config = dict(
    model='self-supervised image encoder',
    dataset='photos of plants and fungi (iNaturalist)',
    train_examples=45211,
    image_size=32,
    crop_scale_min=0.2,
    horizontal_flip=True,
    translate=0.06,
    color_jitter=0.6,
    method='simclr',
    arch='vit',
    norm='layernorm',
    norm_position='pre',
    activation='silu',
    head_dim=64,
    fused_qkv=False,
    bias='all',
    qk_norm=False,
    parallel_block=False,
    inner_norm=False,
    moe='top_k',
    drop_path=0.15,
    kv_group_size=2,
    num_experts=4,
    moe_every=1,
    expert_mlp_ratio=0.5,
    experts_per_token=1,
    shared_expert=True,
    patch_size=[4, 4],
    conv_stem=False,
    layers=12,
    width=384,
    positions='learned',
    pooling='mean',
    projector_hidden=512,
    projector_out=128,
    projector_hidden_layers=1,
    temperature=0.3,
    residual_init='none',
    optimizer='muon',
    muon_scale='original',
    lr=0.026,
    momentum=0.95,
    nesterov=True,
    orthogonalizer='polar_express',
    adamw_lr_other_params=0.00085,
    grad_clip=3.0,
    steps=5000,
    batch_size=128,
    epochs=14.2,
    lr_schedule='linear',
    final_lr_fraction=0,
    warmup_steps=100,
    weight_decay=0.02,
    adamw_weight_decay_other_params=0,
)
Rows from block 7, named by matrix and row number. Each number is 200 + 40 x the weight over its row's rms, rounded and kept within 0 to 999. All counts start at 0. After the name is the row's rms in percent of the matrix's.
# q: attention query (model.blocks.7.attn.q.weight, 384x384), inputs 0-63
q.210,094,175,201,214,171,190,275,146,175,200,223,167,271,178,195,145,182,185,205,172,173,162,195,227,138,178,262,178,288,132,223,182,177,146,231,197,238,235,225,163,200,207,163,169,163,189,167,149,243,162,271,205,200,200,177,159,189,181,241,221,148,168,211,297,228
q.211,097,186,192,251,149,188,191,168,214,180,213,243,195,210,167,167,208,176,211,161,173,262,293,216,221,263,107,195,136,167,222,143,232,197,150,195,161,228,235,189,159,257,232,171,262,201,268,265,233,228,195,182,229,237,189,164,167,233,149,265,229,191,249,158,260
q.212,097,164,271,194,208,153,217,203,252,243,191,225,191,250,192,190,157,274,213,262,271,145,207,123,273,180,226,230,197,237,222,244,289,147,182,212,190,155,192,176,185,160,167,217,253,214,285,203,149,229,155,212,231,163,213,217,172,254,285,202,173,264,129,210,180
q.213,102,270,241,247,195,197,173,208,276,264,148,225,234,199,127,204,172,127,246,187,137,167,200,185,160,123,167,228,202,227,198,95,234,165,183,252,222,271,158,177,212,267,194,194,147,183,305,150,150,188,284,184,225,256,220,172,181,217,217,263,214,183,158,247,246
q.214,097,148,328,158,173,237,153,220,146,132,188,249,241,196,143,169,208,234,224,164,174,289,180,220,184,229,255,159,247,206,155,176,183,266,217,159,205,174,159,204,238,218,178,198,199,212,200,182,308,192,214,214,172,234,217,219,197,222,141,199,226,263,269,149,177
q.215,099,226,293,212,231,226,264,179,273,233,184,307,175,231,225,215,196,161,173,214,246,165,183,163,246,203,119,199,181,239,139,193,227,233,171,234,263,257,141,245,174,116,242,166,162,172,207,213,177,188,211,184,234,168,284,238,193,239,199,194,199,225,183,163,184
q.216,106,188,171,200,182,142,218,197,197,226,199,173,196,162,329,197,171,229,167,269,134,196,190,134,188,207,164,219,135,210,165,242,303,212,179,228,225,214,240,198,239,192,135,271,163,253,214,259,275,150,132,227,127,243,223,201,175,252,167,190,175,173,178,266,167
q.217,094,229,235,184,176,229,157,128,173,255,192,239,213,207,296,240,191,127,143,43,188,166,243,279,186,197,129,205,199,238,195,193,216,206,200,149,198,203,214,244,225,178,233,191,164,187,227,169,179,198,202,178,240,174,208,192,206,183,204,294,264,231,187,180,242
q.218,097,184,200,131,178,182,178,111,263,163,185,155,190,216,183,195,173,232,233,204,207,167,171,169,266,194,183,194,205,254,230,203,162,175,192,284,242,180,222,181,177,253,171,266,250,165,135,162,168,191,227,159,185,160,200,196,285,264,197,183,183,160,236,211,257
q.219,100,183,206,209,207,195,158,202,200,155,192,127,155,173,221,130,150,255,208,278,217,208,232,206,193,168,228,229,222,96,213,184,199,142,220,163,234,161,204,143,176,222,211,272,138,182,156,165,190,156,234,239,152,236,207,220,227,240,153,181,162,277,204,165,195
q.220,100,240,158,173,173,228,239,199,174,219,198,193,226,211,141,179,243,220,233,191,266,194,209,109,98,182,224,145,222,161,222,204,161,257,178,265,154,211,194,144,223,181,231,225,190,256,158,173,191,175,155,166,248,213,182,204,223,108,203,195,111,189,259,211,221
q.221,108,150,193,294,219,243,198,216,179,170,250,161,228,221,187,249,238,168,159,268,221,265,197,162,167,205,191,238,258,213,205,195,182,161,140,204,180,175,164,210,225,229,205,220,186,219,185,191,201,164,270,115,274,253,187,178,218,260,213,189,219,236,176,240,195
q.222,091,262,154,156,200,255,194,178,263,216,192,161,188,141,174,154,176,178,194,133,181,179,232,200,210,275,153,261,194,186,231,230,245,221,229,269,123,108,214,253,194,262,279,188,200,215,172,160,164,204,257,222,121,252,219,269,239,230,193,180,280,155,219,175,194
q.223,095,157,151,260,212,270,218,130,229,176,220,221,232,200,157,227,211,215,209,228,182,211,121,215,187,189,200,129,168,192,163,111,221,265,208,159,184,272,170,185,297,191,235,188,228,219,130,161,223,231,228,134,172,106,289,210,232,150,174,178,226,235,196,169,237
q.224,087,250,257,212,220,193,303,123,160,211,201,170,229,229,186,240,161,182,229,251,252,196,281,177,172,147,110,213,211,239,255,188,210,192,219,292,280,211,190,146,221,259,165,216,193,238,163,195,161,175,236,196,222,201,194,226,167,285,192,187,164,234,174,194,166
q.225,090,198,202,238,256,228,266,189,191,279,180,176,221,197,207,174,187,204,202,180,181,180,191,242,301,168,273,253,194,268,245,238,181,151,214,170,275,167,187,129,201,241,201,206,194,194,195,101,186,200,198,154,196,167,168,232,224,156,278,243,158,209,257,230,176
q.226,095,192,242,206,187,200,196,249,175,229,182,183,230,241,198,188,177,251,252,216,256,153,194,213,241,206,289,189,78,161,186,181,195,226,196,209,180,263,188,230,228,163,146,238,239,173,236,185,185,152,167,180,211,149,286,221,175,158,151,186,171,231,189,172,213
q.227,084,184,202,217,190,172,205,203,192,193,142,241,177,278,201,198,158,147,160,236,174,251,173,239,214,237,259,238,245,134,193,170,247,242,195,238,147,171,134,209,167,212,217,178,212,189,188,179,239,242,259,202,145,164,150,269,211,236,171,187,203,142,178,143,179
q.228,093,181,160,180,196,272,263,179,232,119,141,183,282,186,192,134,204,209,239,203,272,210,183,179,140,275,136,218,250,199,216,271,162,252,180,212,143,166,227,225,196,247,210,202,165,150,170,135,196,161,208,165,243,177,233,151,204,218,205,254,211,235,175,250,182