config = dict(
    norm='layernorm',
    hidden_act='silu',
    weight_decay=0.02,
    adamw_weight_decay_other_params=0,
)
Rows from block 5, named by matrix and row number. Each number is 128 + 32 x the weight over its row's rms, rounded and kept within 0 to 255. All counts start at 0. Numbers have three digits each. After the name is the row's rms in percent of the matrix's.
# v: attention value (model.blocks.5.attn.v.weight, 192x384), inputs 0-127
v.143 106:176104118134148162157126078138123094095159167164091120181160115122135171117151054105111154174087140079123101152103102134122115125082122083131146181112133133105078142128162078140161120115137075157129076099150095132068144116120098169152157121087157104109084134161133117127125115149129185147157152132159129112138129125117119124125129115082121094147177124118168121098084058087088115093138
v.144 090:088112161102120140204129117108084185163181171130181112147137145113133182104157141162118156078123077153153155190116132123163199146135096095151126121189146099122052120145085125088120148134058176163127087100150155158138110116122133134131113129121120072115137074117104171086146147130099099161098153154142135105179155116117189134087092135131114087124111122146130160086093092106159138093122
v.145 097:117174098146169117115123085113168136107063169109109114078126138098147090134115166164142147080079147116105151097130150132091137163108117099117193182171110093139172084154123039141189104149103098144121158104169115110187143084116118139161156123137140126126172145092112186141100068104121092183081119087155104132102112157075121158103136151147118098065135038133130126143194112094132070035103
v.146 096:119064162190174116160186128117068136112151101150139153149151106120114076135187167100001139132137139101068121106150200106087115125150161123107101134103185122093124127169136158109138095129156154119140139136158132111103142130150099127098140115052165150120093145154097128176111090145127083123031129147179115092156098139154130128133101093088103103109093087107094054077139148095160133145121
v.147 095:177181149144132136118135102108131067136099164120192150142140093106196153165099115111073132176112116101064101183121150128131117142113111161105171179134070164104117143108159140118081164143134080091121126174129139100121157187182149089076111129129083125168070089159153088101104127167095192105118184066118135115114138108160121185156135130167110134084135112107151174136068161123149181165134
v.148 099:137121127112103094166089156092061149141118104109108101143075167119078133116153114116098132129139086184152157148169099099175107173105082156104119133130101123094158129157113118105141173064150033105066122147159146143154133106103134108098178136157100139081131102162194156084137042166110140090109083204145130088141099104107125077131190126127099195146145167147107123164099082121076079125058
v.149 106:126129151072121139088104035124123075127111165115103108083117116173130169136122138156116132094150138084167070155122144094096151147174122121143136139117121140167091109067095133148117085104134095119183140119152167090100151128090103104120110148154073147122144143169167208113102148155184114200138094120176100154045210163170119126111161177122116161119125123121152209066135139177103096146148
v.150 094:139152099146118097123191147154111084083076143105143090093141090130105110179133118088139093122140103117153113163062136117142105132100168160164069181105158144113141122131105128132117117124124137140097103183140116134208167122116091137084103130134099108121131098115170144123158194172100118081079138115105124130106157167137129171185110108138135167126149172131162098155147090185102120175126
v.151 098:134059135165118162145165154122203142096112177134141110114185089064125112143074117103134112137142118133111076167101113153155164192165113169086111163144080106089142098135175137134107097172105142092111147105163151143126127124108103090152110097125118051169148136093119056092143083097096128074088151170191200105137093135146113171169135102202087101146120148150107105128056107143177102130129
v.152 095:183151109121143146082096112154121120151084129141126093144150090090158151161174087194190167121174146114156084113117055130159120096166122114143145119142079155055135151128175209143129113145137125127114146153108118101159161134135079171131114178141071115137104077125162158117145114151158102172149100115066115157096151104164170180064107125112092105121116146091149172139200122129134088236135
v.153 100:136128107103160136154170174110120127099190140159057154136108099150153116139121189183078158167126114186100151115090109153145166126176166146133130155166107110121125170145116124133122151159148119218134144097209132117124124120112122132088185102109107129125158145110059117147073145104132137136126113163207171167161092130167107208114132154081102144146116095137094174078114122105104136143106
v.154 104:167167129112102097105173162129082131111116100091110187158100100074139108113146147115120131158157116160146167114111177127115119125132128173138178140119145108085101168027103117124188162129176124148091196197172140095130121090117199183105109124087137130159171115160110170094127073190074142127149115133127101193114148143129065108080135082130085114095111142141154138095187104164154135084170
v.155 097:172112150209148085111139184149068120099061160157075163086178145125136111134071149179157119111139156064144121085138194090185090090170089134078106100161129178125172118132123104126086167167105063116077092125149166100152173102113116141150139093106137095179106109145121173119148163138086152126172161073147073132116118195090178134068164138092109114146192098123153109185163141091135150160075
v.156 101:192134113147104162129090162094112171153192110115124074126161148132113133145126164130114170175142087136125074106067113110107174172138107146111148164166155120078094132131122103237145115091113186144153156104146126167115096158123108154172133165135135208174148092151127170131166154053130089084112134123161122162129124065122065084163108134097157211116156151084126176129144147120145140126155
v.157 100:110179151118124133089114129210127158131186046150111082132088160164084058123107147197115085129122125140094071176146139187185140162184119135143100186134139134144167138160109098130109158132135075116174164201149155049135094138119151114179164141101161169121114152145141156139106177152174183096145109109165171082099170142133097082075152074118128202103102109139187072100098152109157071106109
v.158 107:144150133152146177113106192114155165186123035079146138173110110127158147142153123134161149137091112121138148125098069111095171131104117108138153152125138107096089093201139159110093096089152115139125132117103139140103121116166144105131129202174110159114139114155139173112111168112115131085143117156152141134058132145122129112150103094139165145135089067105088109143102171084192096152132
v.159 104:127081082126112077137101059117098113105109133170193159070124163144114034118107108162147144085139123148112174109124190099136129146131121176149156157158126139086150116185168144086147103170083099019059144111059143135166106093096115151161091122152183093153116193124135135117115135106060094075144133114195116146155068103205126102141145036136142098107134126127091065103121116155118178121108
v.160 099:139060175161127080164146120107164139092110190167121125151168149186137119110122157123136102075115083141101129065111143087136149153125137161064090113112117155129121098096146141146128070087067084160168155124071121142142170101146099227152155153135168135124138114151092110160150089081212119127085099062150122130151129148128177138112130123129192096158114131104149145101175141150083106143179
v.161 099:064111070162158110162171136137113105128133161116137119085102137118123205112134125210090134174162133104180122036133136110126138083123092128188129162150105138108139131215155103157141079099129107159127114202132148123130140104117139106207092116175101119137103114099110165099106116125142184151107134084075061089127169147149063148122089140083202151169176094150121153148055168128068140135151
v.162 098:125084131204084157124169102128127117148084155165147131128123166097122124140126122155122157154068133144098145102152156169109204104159160134186088147151171075125136112152059152102137088168094159117185152122109083081186128150096113156127155082116075120149119101099130110164100179109124170121137156125063115092083122139150117174069139078069101185139169181113157110165103119100145133090123
v.163 098:135166198144151156127104089152104178160158121201136100084151109141063179087131080178084151164082107141148164123166060169117139074126117071036160118061120099166163093130124103165149130132108171101133071105124120130145087153152127109152165162134124170122123194154159143101138150102113129175129148108140172127082096127143134119135107126138130096151126140123165125147130140124141096151147
v.164 101:039125150090147142213123134087141129087131093084099113147080114192087011110127154083170155120092126161100139104117132148089119135133140116127155077099140148122126131144112155144123088163141124119106145115183100137098123122068146120154164117178120109064091102101141105146147167151127131225179147122158116177092106133063176135102189128139140181135164115156150139161160082063089083123064
v.165 100:046121141103149167108189116103115098080112140131160126126066139145070165151109089115116116094128158117095110153123154122123109130100165148050141146176156110098114089161162158146180151201139197098147163135094165119166084139136147189111120120122122086052179130077127131072098138104097105143125170124095105113141080113138106082132112118138074134159124133108143110115132128031143162152109